config = dict(
    model='text-conditioned image diffusion model',
    dataset='regions of photos with short descriptions (Visual Genome)',
    train_examples=101725,
    image_size=32,
    horizontal_flip=True,
    conditioning='text',
    arch='unet',
    objective='edm',
    cond_dim=256,
    tokenizer='word',
    vocab_size=6471,
    text_encoder_width=320,
    text_encoder_layers=12,
    text_encoder_norm='layernorm',
    text_encoder_norm_position='pre',
    text_encoder_activation='swiglu',
    text_encoder_mlp_ratio=2.67,
    text_encoder_head_dim=16,
    text_encoder_fused_qkv=True,
    text_encoder_bias='none',
    text_encoder_qk_norm=False,
    text_encoder_parallel_block=False,
    text_encoder_dropout=0.05,
    text_encoder_inner_norm=False,
    text_encoder_positions='learned',
    cond_dropout=0.2,
    norm='groupnorm',
    activation='silu',
    weight_standardization=False,
    widths=[48, 48, 96],
    blocks_per_level=2,
    scale_shift_norm=True,
    attention=True,
    upsampling='nearest_conv',
    init='torch_default',
    residual_init='none',
    optimizer='adamw',
    lr=0.0018,
    beta1=0.9,
    beta2=0.95,
    eps=1e-06,
    steps=9900,
    batch_size=128,
    epochs=12.5,
    lr_schedule='cosine',
    final_lr_fraction=0,
    warmup_steps=290,
    weight_decay=0.0,
)
Rows from block 6 of the denoiser, named by matrix and row number. Each number is 128 + 24 x the weight over its row's rms, rounded and kept within 0 to 255. All counts start at 0. Numbers have three digits each. After the name is the row's rms in percent of the matrix's.
# emb: conditioning projection (model.mid.2.emb.weight, 192x256), inputs 86-171
emb.29 125:133150159112119150129106140112201122122114110166121148149128110137089075146140131116124127128106161146127145178114095113103092119118137113162137143106110106141185092181117100104135139140120152127134106110149122149104117140127143115149136113131139129114126125
emb.30 119:110145119122126143096109168112154098108094154123128103158123110136119134103164145115091125132096188110138110167138113100116110134133129151131123138102135133141166106147114125113132113159130151116093070125111133143127152138151149150139114122111120126097077102
emb.31 090:118113142130103160149102111107168078144109095104131123177103118147109139087105130128143116100153172116135141155111082135100149120097103091082120119135119130125106154092089173114146149120092108120082124120097112107133120135068124170127158139151156128091124146
emb.32 083:150159130132122094138098132131164151146148170111099104124137128135102110129094162131097143121106128132153139214108083090135096129158150137125097095104128122096135075123109127140141115142126151161165145098100121119169127106154136096126118122168103091100198121
emb.33 123:160097135121115134127129169094179109132121159118139094151114139162145082147161141107096115103115146130107126167145129111105129165123121113142155094105146157141152101173130123103142147175126130079071076115093105151128115098148137146103137143115125135121101137
emb.34 101:118087141136113147131118142133130150107082105161119136112107107119115126126103115114127156119147122142118134160100096108119114114144147120137113153121106085137137089108098139140148126140114129119149156100146123171156120105175107132149127084136159120166105120
emb.35 133:143115124157107144101100127147172138108098132146133140131135137146093110133127118137114117096137199126138126182150088087105126113114136123154135131142111163120160093182125132108148157137116141095114119109117117114145126138139114125132108141107125112126115116
emb.36 081:121139150155117161103164130129164110135092162162127172114119130113082104087130104117101162167115100159096124155093132110139128126131178178142110172113138126147081078136121108090157165118127107154148135113098126116131105130174160175168117124142103140128150123
emb.37 081:153131151119109110133145090124116147132140074164125169093160096122136170116115148148153151146112147093154093103124104124139119147106154159098155090136146110159080171108165095124114102081139147149149143137126151103125146137114144144103150130144096105138082135
emb.38 098:153148131109082144115129141108120146102118092127103113133132119157136103138115141110118126094122152098129117156115124125099124160141100139131119103094157139145170117152106105134160102133160149077091088152097116155123132119131106159135115115138164137152054112
emb.39 101:140122132138140142101148100141078108141146108116134131094117126143146125190165159138094105135092109135148130105128141105097130121157125137118155110109156113135108177134193099148118133122166125134112111134156098135156125119101089136123123156133124110143120130
emb.40 099:097141107121095135141114138117148128115128086116132123161153134143087111078104106124145144134154123118118114092148081104122125138101137152086149125123111103148105118120063136149101115105147109127129142138126129110150148127157124165143153108107151106144089154
emb.41 098:148122128146114082091103137093174111127104128107150101105123140148118136142155144159129117128097158133106108174130098107127137141133121121155171141117117138153128109117124119144103134125135098092075058115127154144101137161120101137152150132136136157109139100
emb.42 085:111140141154125155146137159110152111129093146108155130190111090113096136093114120154167129101156143133156131148127115117121112108100152105145101148124082141119152076123123126154086119152108103058058109149102141125128144135114144135115162119121132148113133122
emb.43 103:113127137128074150115137120147148101141111098154121103132151140103121111096150117119137120140100141122136126146108087138131114116159113156164138100149095094102161119164077098148113143127104150081088096098134111163124149150144129150146109092094150140134079101
emb.44 091:111096103164129102121178119160125117109137111123118114128093100144157162154104111096155145140162110107115125123141136163116172151094110142113167116134104141101122147135120155088142143167131109134082111111130112089111164067107134139133122146114168138129107161
emb.45 114:150103156101121130109122130115133132131097135144106121149118120163132102165129155146118123097119146153125086153162103069090125145098165147159143116112148121123160116159148140130132126147133148085135090118133123125148107127180112144104096136103147141114109106
emb.46 120:125148117130101131096086134113176104140131155123144111158149141113120116127120146122116123140110154112130154177129097086117131115120142113147149136126130123145186074174121125150129156160133149079083089110102115135151100123161104129107132129113120141131094139
emb.47 091:114142100154101128156092118144146148161094101148121152126123109099113097114147152103138155126114119158124110155128124104114135109115103131086099156135151100128086086150092130161120135141137135126098168139131152137119140165155135176132156124133133101132111158
emb.48 091:094130141092095152127151094158180147119135162164120146100128143105131146131132107137132113115122141092171130175110098110155136139157149126106092125110170175106145091113137162133140162150124126137151151116165111117091126115138157111103095092109154160171218118
emb.49 092:154130163113069107134115144097188144152088129138126101111160117102077139099107109134105124102152116103121137108150114124090095124142157148107115162101126122108111095128075162135131114098141129104066097111143103115112128090128150154120159148126113122096090098
emb.50 100:115158110124090150136128118149192147102121147164101141117100145106102119117120118099159138148111160141139141160148073097105110116102126124111122134132116175121167084171072139139103134104109127116099083118145145149105129141106097166130138111129103141108194090
emb.51 099:112109160121130090121122134131099141130154126110140112067129111148151112172174124128107140101078167135097089171148143113136121149108143143127173108117149126126122132111181146121097143179162101137153142108133125106138115110097119079153108113162100137098129101
emb.52 113:129096116151135110102100139127175108093128183136114113107122134152148099139114132132130123111130195119119127215116140126135128146106145117158113135140131149141189112135156135107143132189135146099107081146116123131129118123109153112130102154116142144082163110
emb.53 094:104137111102072127154137142152179159142143102102106114139133148125085155113116107151156155130168133138122156108142078136158147141155151142089102143149114134141068103155071126103114138073137141171128197132131166165124161098133130137138139087117137106133146126
emb.54 085:114106125125073133102106162124191102111110140097094146132167140137065109126128098145137159090114134092145160158157125143158132114150098114106132106113122091130096121115075108147126101126137128167163157150146129112128150090098149126147136138112126127152126123
emb.55 095:113128111152134156129144163110130144137121089120126141143133140097085107127108121140152121117153117150118168168142090146105137155142108142111147105139128105152159079146082149103145111137132149105120132124148147159157124116199105161157124090158140133128101124
emb.56 134:147103139135112125095111151114184109119150178133145121093140113152141123149144131129123113138105218139137114198115090103110123111119104135171124135121130167143162107149136111125140148177147114115132112142136094096149127123091134090135122149137110143111188138
emb.57 108:165112119159090091128142135122174103125139164119154108135132129132129106122153107134092125130090181153144142202138085111133114122150109125140139110138149141116164116168112141126122159149127124093122077137102112129124126126127103087099144107113146141106119146
emb.58 084:146125117092086138159126126151153119139102162150093143131128109119076150088079140132130157121183112136136126114147150138165123139146102126091101149143112106105099081156123093108110096114135110126175182117094136140104096107135117126102162084091141153136148120
emb.59 085:135105117148100124159161148155116128112105136106137132100106135161096157137111130120104156154101133110090141117117155145142159111163102160076146129130148139157083151089101146117127136121121142094069090100122169081148138125163116150084107107147113164146117107
emb.60 187:116130129127137118134164091140097150142153118126108150105127128130149133123104128135151151131130102139142134087131165152151145137126113138122129123144127101116104175094148142111160098114115082196171183124143146103124156144082142096145120122141129130155154134
emb.61 089:148159135105134145140168088149051136117170141162131164125099116156157131127107112116120124135104091150134146068140150106156117117158141116089132103100115109107111191117130147155161120114137115135110129153152119103109158118114147156114113107112152128112122135
emb.62 105:118114126113107099116115133106158128136135199153097104089116145144142125105117116119110128151138186104146130193101151145142119133152116120160148164138144177134153144104123111155151110162153139122107139149123111144115158108057157117138139160109131150107228120
emb.63 116:128130113109137134145145143123033112143143089109141149119118144127168146124146151147104124121115062119116102037126141148139125118154121144100127132140130088151124145136119145134144108118123138168175166151156107101125121139134118114137120102127153128121061145
emb.64 080:157166122086123121116142128102175136130102112140090174112137134117139139120099168154145171117127133100111121099115143141141113102116110135133093167128142132093128097140073152159105111105114129169127181143129130117113117150119112119165135147141113128117087124
emb.65 113:125109162145110137119094123147181127132121167128118116143143138139115124155129153141114103129102186140114131205111138110121131131125121158141139144114112182143165108141157144151092121154158157119095085115114116125140106102111131087114141130098099100117175135
emb.66 080:126124102137140129093132088132116159102168122103097127135108142121134118102119120105087162123143141089159111134121099159114144139137123162081113164114162109122129157089152137161097115132122134185148151112105143090100140156108085125139088137123155129135145119
emb.67 106:133148117134105147152147133127108141148103127110146120123093108126110136103101130138156122131164084161118137128111107158157143144104099111115095141157132141120117103114108114127157096088101111203185189131115132126124119129173155135169159114128092149155110164
emb.68 100:103137123163164086148148101110088104112154162150159108107158126163147143165145101108113133124076111094103112116129132092089140147149105144135149108126159109154133167130187112135113119141130118087144113140127094089139131101122138064110102118158120100111153142
emb.69 074:094144125107112105107138120139163164113090105148139122085162120152143117108168170156129140105114104126162166167134105091107166106147149144125170121163127114133123090142117136115093107118168128143121125127122119091109146092172122127134095082110117130095129177
emb.70 096:121141163114084130087105165154138129132129103101149137152118117136115125126126116121101141097144138137136108152116119080131160147138095096135160149120116120130148110115144113160090130134154153093068085104108122132158107118145124137157130127108126153112101136
emb.71 085:134115145157118149101155111131139104145104139103108109157115083122099159124138082132137102107096107118146130121086108120093104115139164150164111153127111132091163121140138120145101130162167154115090060130133141129128104156159128105099169110121114109100111144
emb.72 086:141117136140165115106161111148093152130118107158124151104134138119173105155115116114071128112087111104139125104153155130098118111094146158111146160109106128146118117137180108161119088141146142146122082141154110099157110153161154094096121137126122140155099151
emb.73 094:129106157110111147130118157102120107094124113115117087164101093148104132159137102142080149097104136157148121166112085136123135149129126096125150145104128113100188131174087124124132136113163147067120116102144103115125121130172123136153152106096159140133110121
emb.74 138:119141154143121103110105147141142117114099130128150145179155134144113102121120133150098134112111153107118123146141108091118126149143145151148116129129105138119120075152089119142109152149149173061100095140133122148137098109185106152121150122107122127113105134
emb.75 079:167146147155112125094095099134159101140123124128160111128118147128132145110126103131113103099147111146132106122154102130131142158113119116061136127091141078168107120142129160172123128110159142162130139105151130131170100135162136138108158157103131112161128094
emb.76 088:112131138109158109141130090134115129133105122112094150160106131110165137108104146143096161108132084145130164125113129108141120154108112104131119152141146147115091185123137149096119113126171117125093116103172103115092098133131173154139100131148117115157105150
emb.77 110:140137149131106132116150145137161145139101104115136116128126102146121104126160144142139137149122143129133109162123117123102126158095132140151141108101110148098179084172106104143168160149111113126126127155133095116119110109178127098144149107136134160118075142
emb.78 095:133129139152086146113097135159154126145072122137153125148147126157079145103137127141127145110098140098116103107108123087131137116144151142104096132109155085154140089127107100145145130100116102119111130153148126095102102141152147151146104109151163133154058134
emb.79 146:118129151146119118108125153117179091105091130143149105116136130155099084140161137109104108118096175135106137176128092088117101127139130136165120118115116122121164090172104133116119125135119130093117083124145123159137118117153117126131140136141137114126096134
emb.80 088:096130151118170135117130121125106104157145113102105153119140102111171188129103124112161127151114104131154112146139191113107106119142170122157131120120145161121147163120161112126138147149111088149098147104117147105157104100098152122091097153136164113129161113
emb.81 146:115113115116100138096100131131185127142136194128128137127108111123115091133128116123125131128114194129148110232142120108115126123109139106157138103132133194131184113173117142122140134158134121115131127123115118110128108126109113126120132115118113142099190129
emb.82 102:130155165112117096115114176122160134098098115113114109151133098134119098168149128104128155131088188118131091157146107122083116152150140114144120114117148136109200086161147133101139145151167142094141091111102114127138122125130138098112120137135139128112122102
emb.83 090:120121123099189086096141100140091122104117140118163156072127142113192110172129124129079117094087105148105137125118143096148121118100110158138160155132112166137142160104165151144128106139116123130136100130106140077163105099122139104089103118119157135137133107
emb.84 088:125098142154138119150091116159119115128131070118117102139137095160107169141129143129078138149118067107125153080130089110092152141108136115103108119122150084128084155147134151131133094075122157138094148152140101122122154147113109118128088148147112088129089151
emb.85 102:135147101130110123152129098122110098152109108101137115139125150096101171112117143137164136140158091094139131067124124163156106149111113138073144135118118120158088099137130123144116103080121119177138159132162140155129126121107106145154135138111116126154105159
emb.86 136:161092138138143099115129152121131117113179154141147121095146102163129140184141132120092117123107154148106100162115138125131123139142110137182183112117120164126152135161146118133127151161142133136132128150139113088138114094082130065138106180130153116104143128
emb.87 119:135124133110140138150128165150185127132102180118120107164142104133136096149153143122115119126114138124156117155147124089139116104104115123143144130104109166125172117159153108147078129152157155070085066125123139126120119122180110168129134136102099128140146086
emb.88 081:120098112127092158151154100134171124140148144163126173112107131117101108135132155156153097158093158131158102171130135163108094105159111162141168139097149124132151138149124121093149139171097105127105148153147095113120130155112153134139136152150145169106106137
emb.89 091:110119162099119171113135136105126101129096136117147111141113082138059127095097129156155102142154120148099131127099087108134157096159121148103099144156151126117137085135092130141101140136157145100112078144135161120145142124112113133134151137116109133145114077
emb.90 094:101130126129128113109116125149134154100127080145148127145096133099111155083118116122155100144117120125105109119150106164161161129136154149082099148112149140102112107086120134110165102120109088153174203131114163142148137118115147143104113155110136154131134127
emb.91 112:151123116137092106131129134146152149107078134133137133134114153147124091135108155155150108149117119112116150171140080100112111118134144122141121110131138093137167072141119099128127122109132118106149126102152091113153101133191114131148135121128160146135064110
emb.92 079:109104135146126124099164144115119160098100141137138158097132122152145128150169106105093133145139092145164142102154139079155162110111116087094136169135134120122152112100141099165155091121107109123150083096146141093164111143173152169144125152106161147109066109
emb.93 106:158107114116095121091103151116174119125096128100127119167095138104062132095091150131095134099130175156122116165123110109124139131105090119125136124130107118151145085170111132125131137106105167090122143105109095155160096115163096123150149142114099144083175106
emb.94 105:103124096120095121172154089108105131111161145142124165104136122140116158096102090133149159138184127157104115091119118184161137110147139104090111098159134111148083135103091123135125100120097100172130187120114126107127137119124139132133115152140098149181142120
emb.95 226:128119105127140128160172093129086157150147120133133135103114132131136164116125126103147141151151094138129128120110167165156153156141145120109114161146150135143119175096154131115148100114121090172153160127146148099104145126097130116151108141149134145147142160
emb.96 086:103152103108095110173130122163125133152104142130098144159140140088154147101111115121121105109080138129107111158118149142141123165178126145152107113147113160116158109129132168151100152114179107133073089097117136120112139105082105150109162160082139127079136119
emb.97 080:153117158115126124142103101106087131138107152147146158158145096133163125142100105133111156105155090091124159097151149106161127133159112097147106165117144127163091149079108152144151102098101117119140148140134145126091131153156114152112152129150135175146070164
emb.98 078:162141151163113094132135093135079157143155161127112153102110136106125112112106137119143127125106087132160098096112171093112152124149145141132126162141153141150114139158115149157150107137124134156116112086115147125157094140101091154140117149100140103147084127
emb.99 099:151159138144109170116142134129183110106115147132148144182132142109087140093127099147107136102141179115140172165136125133127091132114138144144113102131090149108132077124085104106113121137133154122106073149127118145102113111155156147136126128116112123122100134
emb.100 092:129137145108151122122126108113104116152085132158124137148137095103104151122130108139105079137130070130134123083149135150118139150117157125152095116141151112163102115132107118165093085146110151120090107158136147129128139150151147149157176112137109117152079113
emb.101 087:118104122144141081143164145141102133127130145155140139139108123138167154144129152122152165083111079171106112076130154117122124121113168147120170127103095148082101111095144099168120161118134114130176144096113088144138132138132102142099127155108117154135081149
emb.102 086:115115150138149121122146145109091099163154117156116100103131114142165153178137161143137142148118100142150131109155180162174107124157152147146141150162116161109140186114188151124116087151143155147080112138121102144160130113095138110117122124159149110119151130
emb.103 086:126094139174181093128147121155097112101135093136163102135135144126167114121134165154086155101118089114117094085100170119100123142157148157140150158114089156122158182089195099146151143145132153152151124157100142141121136120108132109135085155148164094084101110
emb.104 124:150134131092088143121132154142184127130110165116112128152134113132132106130146121126116104153135132099120148159141123123095128138123123151137129131127133154115151084156119113116110147167142144058092083102111158133133132119182161170115146112115141144121125112
emb.105 085:102129137120178078152114134107118111140141147161127111115108161148139178150155122143109133128124098112151150084125169127119124176130166169123124138103134116139133101133125162144106131136136145154158116120113121145157162166197106150114150087105135146136132168
emb.106 084:151111114113161109125131088160125132102089106092105135120153143099100130150151145107162117107120135075144107128147110164124142148153151099071090131108160127120087120111102151155148115145118113111129171152154133096096145157150111164128144107147111133123196103
emb.107 099:092109118143145117124113110145203141128122191139120112115128111121093133128111104134169146142148140106126117198145106167134159121137146102161088123132106205135143151111156136131147145152110145112107122105104140159123117145121112137133105130110107105113210143
emb.108 092:144154117145119113159153120109106124135147105135164101080149116116126142149162131107089150148122128125124132158144149145133098109099122109176129132159143086140145118097148138117115111116139112123181134150105112129155160104076094057120096121153113115125086125
emb.109 086:122108121147164089133149065137085120145123107103124151089098107161158156154142106110092130117159087150150143105123158141113125117157151115116145165089104153161118152128126130156132126122108132090136139114111108127122165150153151084137083117155111135168093100
emb.110 085:144134124129140107150133131146058147104170105093134150115107157164131117125161119144119143153151071148157105117158142105140126153156096112140117153149100109148077149110110102103128113101150159135110145104121140115164150131138125148128092107111110117122108092
emb.111 084:118104143169169085108123146113133149131144146109124106133157117138140134173172137106119115104101125163101127138130153119127149155108150096166151155145134098154154161147169125147148094111171136154150170129137117157136158147144139113175112101129133160113141107
emb.112 099:163133136165141089146175093137063129148173108152126143118133128142147150178134107162122122099130091128131104104120181108130105147145123105131170113124124140109148148129194102111154092114156095124116156103152094106136137145079097064136099147133121112109094144
emb.113 075:094089123134159148138103113091102108149126155173092117108096109093139141157099146121124168138171116117123122142098135115087111133157174105171125135145159138156151112136149093103120151117128150130077068164168135148145134136120144132156171124164099147129102098
emb.114 100:126134121130126114109147152143200151109093141149124148154123114133098134154160107140119157117130179158100131202108085128126134142129162132149093148131126161136145097142096147104147130156161138082122089145128138116144130118121152113136159111158129128151126117
emb.115 084:108124160118117094091108111109101138122134068107148099095145106108158111145121159140120124140121147103102154122106139162165096108165109122149123166106104121155148162131174160139120121167099134151134079138145142131137142145097125109132100144146152127116071109
emb.116 099:123099137160142112123149096115126104104142153118117111117122131118174111174133138171108153110148153139101099167153123147135106125103151158166158114128140146117175132108163120093147116186150114104138115103134109111133126102147147079099104140131171144154078146
emb.117 093:118123143115191088149161114149090111139143133143133115072162112097195122161129174106137149132076148141111123144151138104127107126157144119144126145139138106145113170121136160122154140119172133147138121140133104077162134082102112111133130115116167095141124137
emb.118 081:145095132139182073105129092105125109140138144099121158094126158104175128127119088087143159149148166150145102138138151139116105096117163163121154106162140103105103178124144139131138121168161148107127090155138163108147169130128160130089158110106134116154111111
emb.119 079:161119146145106116100132161102099094100129171099098101112154100100137131107104110111119132132137126102118159088125100159116147100144151114094159162143134149141101135160182179162144145162173161124088075127100093150131112133118117102157126169135089121124132145
emb.120 084:155127138142157148101155130121152123131149132124162125164166150143105126128155146137134146149162118094149155126138095098117131131106090118106154121152123163147126152151115146103155172138112151093098107097155134116151118102171103182127158126124117147122122114
emb.121 079:128115093100128088104153144136112108108145170139103140121105160145172151109118117120144159152136110155113122132160113143117112136161144169173116152096090135119097143102107128118139092125110148093097128081145120126105101090128100119140145122170160136135124151
emb.122 086:154145094148174129138173110115119167108097125126157156135093169118166124147105127108111130161090119119142152126136172109106112117161150138155134117146161158156105118087118152114156138142163150141144153144167177134100134140135107101121135119110165109144089145
emb.123 087:128136126121119114159151159120100154151090084156096111139129157106138135158175133147096130156111142112102148127151174150099121107126164168166155123141129153148107178145166124142112107115186099080125074156140140161115137089149142124135136159114145114100084155
emb.124 078:079147092153120154112114118120152136110140113143089097155120106161104186166111112139114133130103168113151151121132111137145131127160152138160136154110148112136135156150140100112116147118165132133068123166149175173091103148137121163138128141108142174095123129
emb.125 091:109142108143110153122103169144112135132119078167124135164095126146131128166120131101128119101102132131122163139158118107094126140128107127160113116136118079092119149140110104162139142156150135087118121123152154158094122097148166123151106149105110115144034099
emb.126 078:115142149127127113133104126105068115136129139123122159136148117122181140146145163090157128140103097092098162122083126119124156114172098151158131150159134111135149135120109151161153148112148130092077095154108156122099151135088174128101089104166150102156080114
emb.127 098:169117119125139146138117106133132112144148159124149115135121097152164126151145112125112115144113195134118080155156124098099125151154138135162165095137112120156181118156164158117117155171156149097121100146099126152152144118113092117096099135132122101117107096
emb.128 090:143122117141170102139169105090135158155157175152137114126115098132127175120135104152165125118166128090155141162126152155127153136155129127119124112105135176154133160121138129106141106132108110140137107112147149093136113122120110093135097103123132151134179143
emb.129 119:120113110142114119137114162112160129140101148135119100167112120118110112145120130115099102144152147120145146158111083107098121116129127145144100101109125121138175115176129097107091126168159161068082060118124146123145117109161127169114136126144132149113150114
emb.130 090:145121144159125121115142165146116127093097108145122141144153110134138103110107112139119140098122132137148153096144104100134173158144143161167160167158140131089171114122122164112150106161184153129110099111132145118112140169151155154141154104082153165117073128
emb.131 079:121127114113102130110146139105121154118102078161084133119152151130165111141122087167156121151143146152126107110096099153138113116138138122157113125117146083092116133123144121121122146108122122107097146154172111132087161106109165114103093093143146170138068168
emb.132 101:145139119149174140163128089148102146146156112105141122104117103125136149141155163154135128112117113095125126098102175131153122153162124146120134116145138145161115178086152105093130128108108130137186179126114110115134117122118146099109130117168131156128122123
emb.133 086:157095141139159113115185113095100115101131135104145163108124117130134146161162148089125157125103164153143117166113148143098166171141114129158129157163118118129108173145171122131171137159155134099096088115111098110128109155079124071105135117115166147129100124
emb.134 082:115135101104108110107153106141118137149130104144109151119128159123138137131167111126102134137155103124149155114153131153093127117120143087116165143150164082157174097136102104153165151161169140118141082138148151095101136119157168121148094115091152108146087152
emb.135 081:106116155129151107094150106131127116146169125150142107073148120095136172193168137141144123106089125135094132082111124094136138121147111098108133135128140109130141186093174134155104083126124161089117103119127133105134121137149118141148092141143144139113157138
emb.136 098:106145155129166119111143125160098122117150087112152150143126101142150138122139119117107113151133103113129108066123165118131100138126154128134155094126133120131121181137173131099144130091157136184171145129120154144117128141124112131154139133143131101152131150
emb.137 082:142113149156121083151115137095136104118179111154140132151158132120154163118160111102093101155087163119129114118127159169148159165137113160120138124153158112105139144114147125152154144136155147103110081129137115095133139093129092091156162144149096103106156130
emb.138 078:102126136112124141175152124161136164156102141133126149129118090167159165118097163086120166083118138116100113154092133147131166099097160125109100119106122113159162161091156165134124136156128096105080123102117137141145137103123137116157133126150107121110091137
emb.139 077:133120093103152152150161133151083125112141091144100146136106143094145161161142102141104141122150138123149123078114162096112151143125112141119167124149133098111118181080120145112111097137131090142139136135145104120097135133117176118133138086122097139128050133
emb.140 083:148160143128104174147143151150162107138132150164106108130122109156107152135120092130165115166151142159118168133142174167121112170094156130175103117123110107145159168107168155097104133110150137092123115143138177150105138110116137142134133165121123125130100132
emb.141 082:097149115122098124128116119118115101114092074153112145176093096152149159108173108130119117096128116158110097152142147119099115155116162122145129116137125081152166097151126157124081120112159152094073129157140101153134123134131134174082126162113124118107099117
emb.142 080:155144098111159093140171114107038133120135140115114118161129107109110138118119119119141109108098126159098153063119149104135117129112101157157120117111155102109095173145141135136150143154135144128136119147145101135143113166118168157120157140084139121127048138
emb.143 082:128120095115137159137115110150125160154144122120153107095118096149111134161121122133143127112140113089091094080131125139142152144158129118109143117135147113112118190129162098133120117124167129139177142132096163109160162142123152153095101146153119128122148148
emb.144 105:126138102131152110145123083123055166143132115132131115116104128130137131122120118113128124119121093117107124117115190118135099131150126116127113120104167102104096166126180104148137093112124095155180147102138126098142115094139125119158126130138113120118131154
emb.145 081:124106114159132139153154120163126136127115148141129126136116149126110148140161094125101106110174099139138160119159130164149100123129133132125161114103125113169093148136174115124163101113107088090059085102141131158148100148130154102142132091159124103121117104
emb.146 082:097153110131126152136137154151151158113136163101161119100121116131100170133102160093152152103117140098099127090129126120128100121139117124097143141099133153132078111140163117096085113134144156104116084099150161125143144131127130158136100146132099099150154126
emb.147 108:138090120134158090142154108100083120126169097119124123077153133129185128144171163152073153105115107135108106110129167145117110158130105153155159126140116109114154177142178138110138130134167136105128089156144132093157128109111093092131132136156139110121127108
emb.148 087:130128108121111132162165117111172091108147168145149089121154141159170175134147122095124167104094131161111139168139149130129138115147113165154114166153141157123136119146145119109120129135170115132070101101107155145129112149094160104147157122099091159144165113
emb.149 093:114138093143124154138131074105075123134107143136128130132105149137140122143124156130124124123141090144137123063116155154166158112130122129101104118124128132108111174124142136114144090136155147141134176155119147134101134112114144126118108119113119106115138119
emb.150 086:155127141155162115104170138154063122148151103124148135125148126151131103135162134166135107145138088138144109071104133111131155161107144138103164118137149147110095176146186096120151104130179125156151148096127113144166130100131144104135104108133145137120087093
emb.151 088:123157129164159125133166098117100134120101089162113146083145150122148163116176159157111145094108133148151115128127162151159127095147116126164155094094144134102097160101164097139165138143170108126170157145150128119155154109103121126145115162156101164149060108
emb.152 076:117146130126137085107108106096166162095133147160149096164122119093126116132108108163119144154106165093131130162160146109170104128133112117095102151174144152125132120142109156131115091156138156145110153089159172140158174074084139131165100170131150148097150098
emb.153 077:160087168137141107093146128156101156126130103124121138143089172158154133168134142106112116120137144169114109124117128175127126099113115126135115161098146141159142181090174120122131080165142106132144089122161159142158129114075130086095123151131165090114110148
emb.154 098:138139153153140078151164093103122171139140157146140137064155115149154151138139148133124127137141117121136125159120153154119112104158133154145169155099105156114152126120163108148134137143125131172142152143145136125165113129105121073113126103144118122136145130
emb.155 078:127142122144155086155152135121102119163137120150130134152151130144122181113154092098143122145113107113099112131161147119113102139102146151089131135119099157102145133104189138141084135090164103130077093127155162096131157118124125165116137143096127093108138108
emb.156 088:094124129154162154106161137167133134168150111101130131108135111112162129110141106127142102148171156114099136110113147162142128150123093090120153155124151132148120183111125139116166151114124087172172147148156092098104131146077147115154118122146106091140113101
emb.157 082:089146102096100160100172145112132122127113189132095091170166137109163131153118154133136095100133123133133110116146112134120139098091134129137095169134154167151113096160151092122100159162120158073125136154144133111126117121130152114099119107137126103117185114
emb.158 079:159139138153099123172162155161155147098145134141090107165136122127135150104139125093173103107114140143128133109102170121150171137111159137135159165168105093149152116139167114130105143092169158076070127139139112125101096142144131134129157152131132120148074091
emb.159 088:158102104108162110133106163126114133165119179160115135150119101117162140146172128154129099143141098091146146106166177111086097093159109104130164114113141148149169157169167129139121135169168114126130131114149134098140170102164162117114146101144133101087177147
emb.160 087:101130110111183146149153075113115154160124096113134160112127123114156154111127115117109138165124077116097139098115160159119141149135115130106143162090115109167148166135135158143132145153116125126177191159108121139130134148121138132112101154147134128143129156
emb.161 077:110177096123097097111132127114153125167100175139137138133123103141087117154156138150108158160127127155106118184135145148122158137118118152122100175133092141136167110162115148168137096154150149100115103163110149168138103133107161123156168115122105092147165085
emb.162 085:130134152150190106141134146093079133155152136139121150133160129162182151118141118113133127100098092140161137091112165143135152130154130132149110138113127117111136147096151138135098115133111150113114113147162138147156139107135139152136112097137132112114081146
emb.163 113:139093106150167109140150087101043155135130131151129124069103114130144133165124120144105126124129101117106109110110199157114120109135121156143141113118135123126142144100154125120165084129127097186178132125145105127100140111152109117141125140148135123144152160
emb.164 085:113094161141131082086111136134100139113175157113137108147129132155177161185141143154092115141139109094153142083142174102112133105145134148161175134153102126102111160152142158112137158108147124135092111129092099081128147155164127117095153115126137151091140107
emb.165 076:156125147116134121122126106112079100109129130098126123124134102108150120148135132164131146129132150153117091128135126139106099145147147121145137137123109094140103161154120114139112084124127167151119173129128163101156140162101148096137118131124136137143149088
emb.166 085:157119137155136137114157116141082150140092139124165139133160102135158119127169120150126151144117111150111158136109146143146145123134144167187170142108117164142130157112185103114164115131135147097130081131119116114152133114128118152123129096105160170147065146
emb.167 082:139119145147122118111149156133095124142096149161139149171117101104135166107121142095159131108159135114101178104103153111130122124142103130146149108114168147142164135089144104156109101118145100094101094101150163177124106106112121147138111103138104163141101169
emb.168 082:167097118162166098136126129135072129151176105110098104096105160105192132170123148135124156144087092112155141127128143158108112128143152155144123097117110146125123124090189096144149131170166131112174146108131094122101094145151144111112085145122144094154128145
emb.169 084:106154133167138094157170109149075169129097132149145103097096128108136130177107131084141171141126086098095148126137161152120125165144138134143171145091110130163142167153126114100138085130135098145096103115131112105117117124125146151157136161103153154137092116
emb.170 096:158123119157148114122087150129163126132114151147116149176131140144092119125163135122125127114091175118092105126150110115144120145118102151170107119130100098098168092152101150135112094147138145099085060132107155134156113134135129118106131130106102136105061108
emb.171 076:129124131141106171164128115102108111087131103101163140105146132150136150167119100118158152129120101133096095124119155151164140109157094167139139104165101097156163183105167125158137090145102143119169122113134171152152148164152107150097103103133136138144106107
emb.172 086:131155152144157128144109119156123102142098175150104112158114093164096169098148110136144158106172094110167162142157149118157146142139147133121110157150124170123146098140123133124097147113112118132075064097124153113107136120149115162090141091116141128165115168
emb.173 078:130104163148146100169117151142127150126125144100101141176100139158156133092130118116114120105145077147122140120097137173128116170122142147101145168116112084145148095156157127139148146156139084094115111155138125154111100112173119170134163125103113123137078160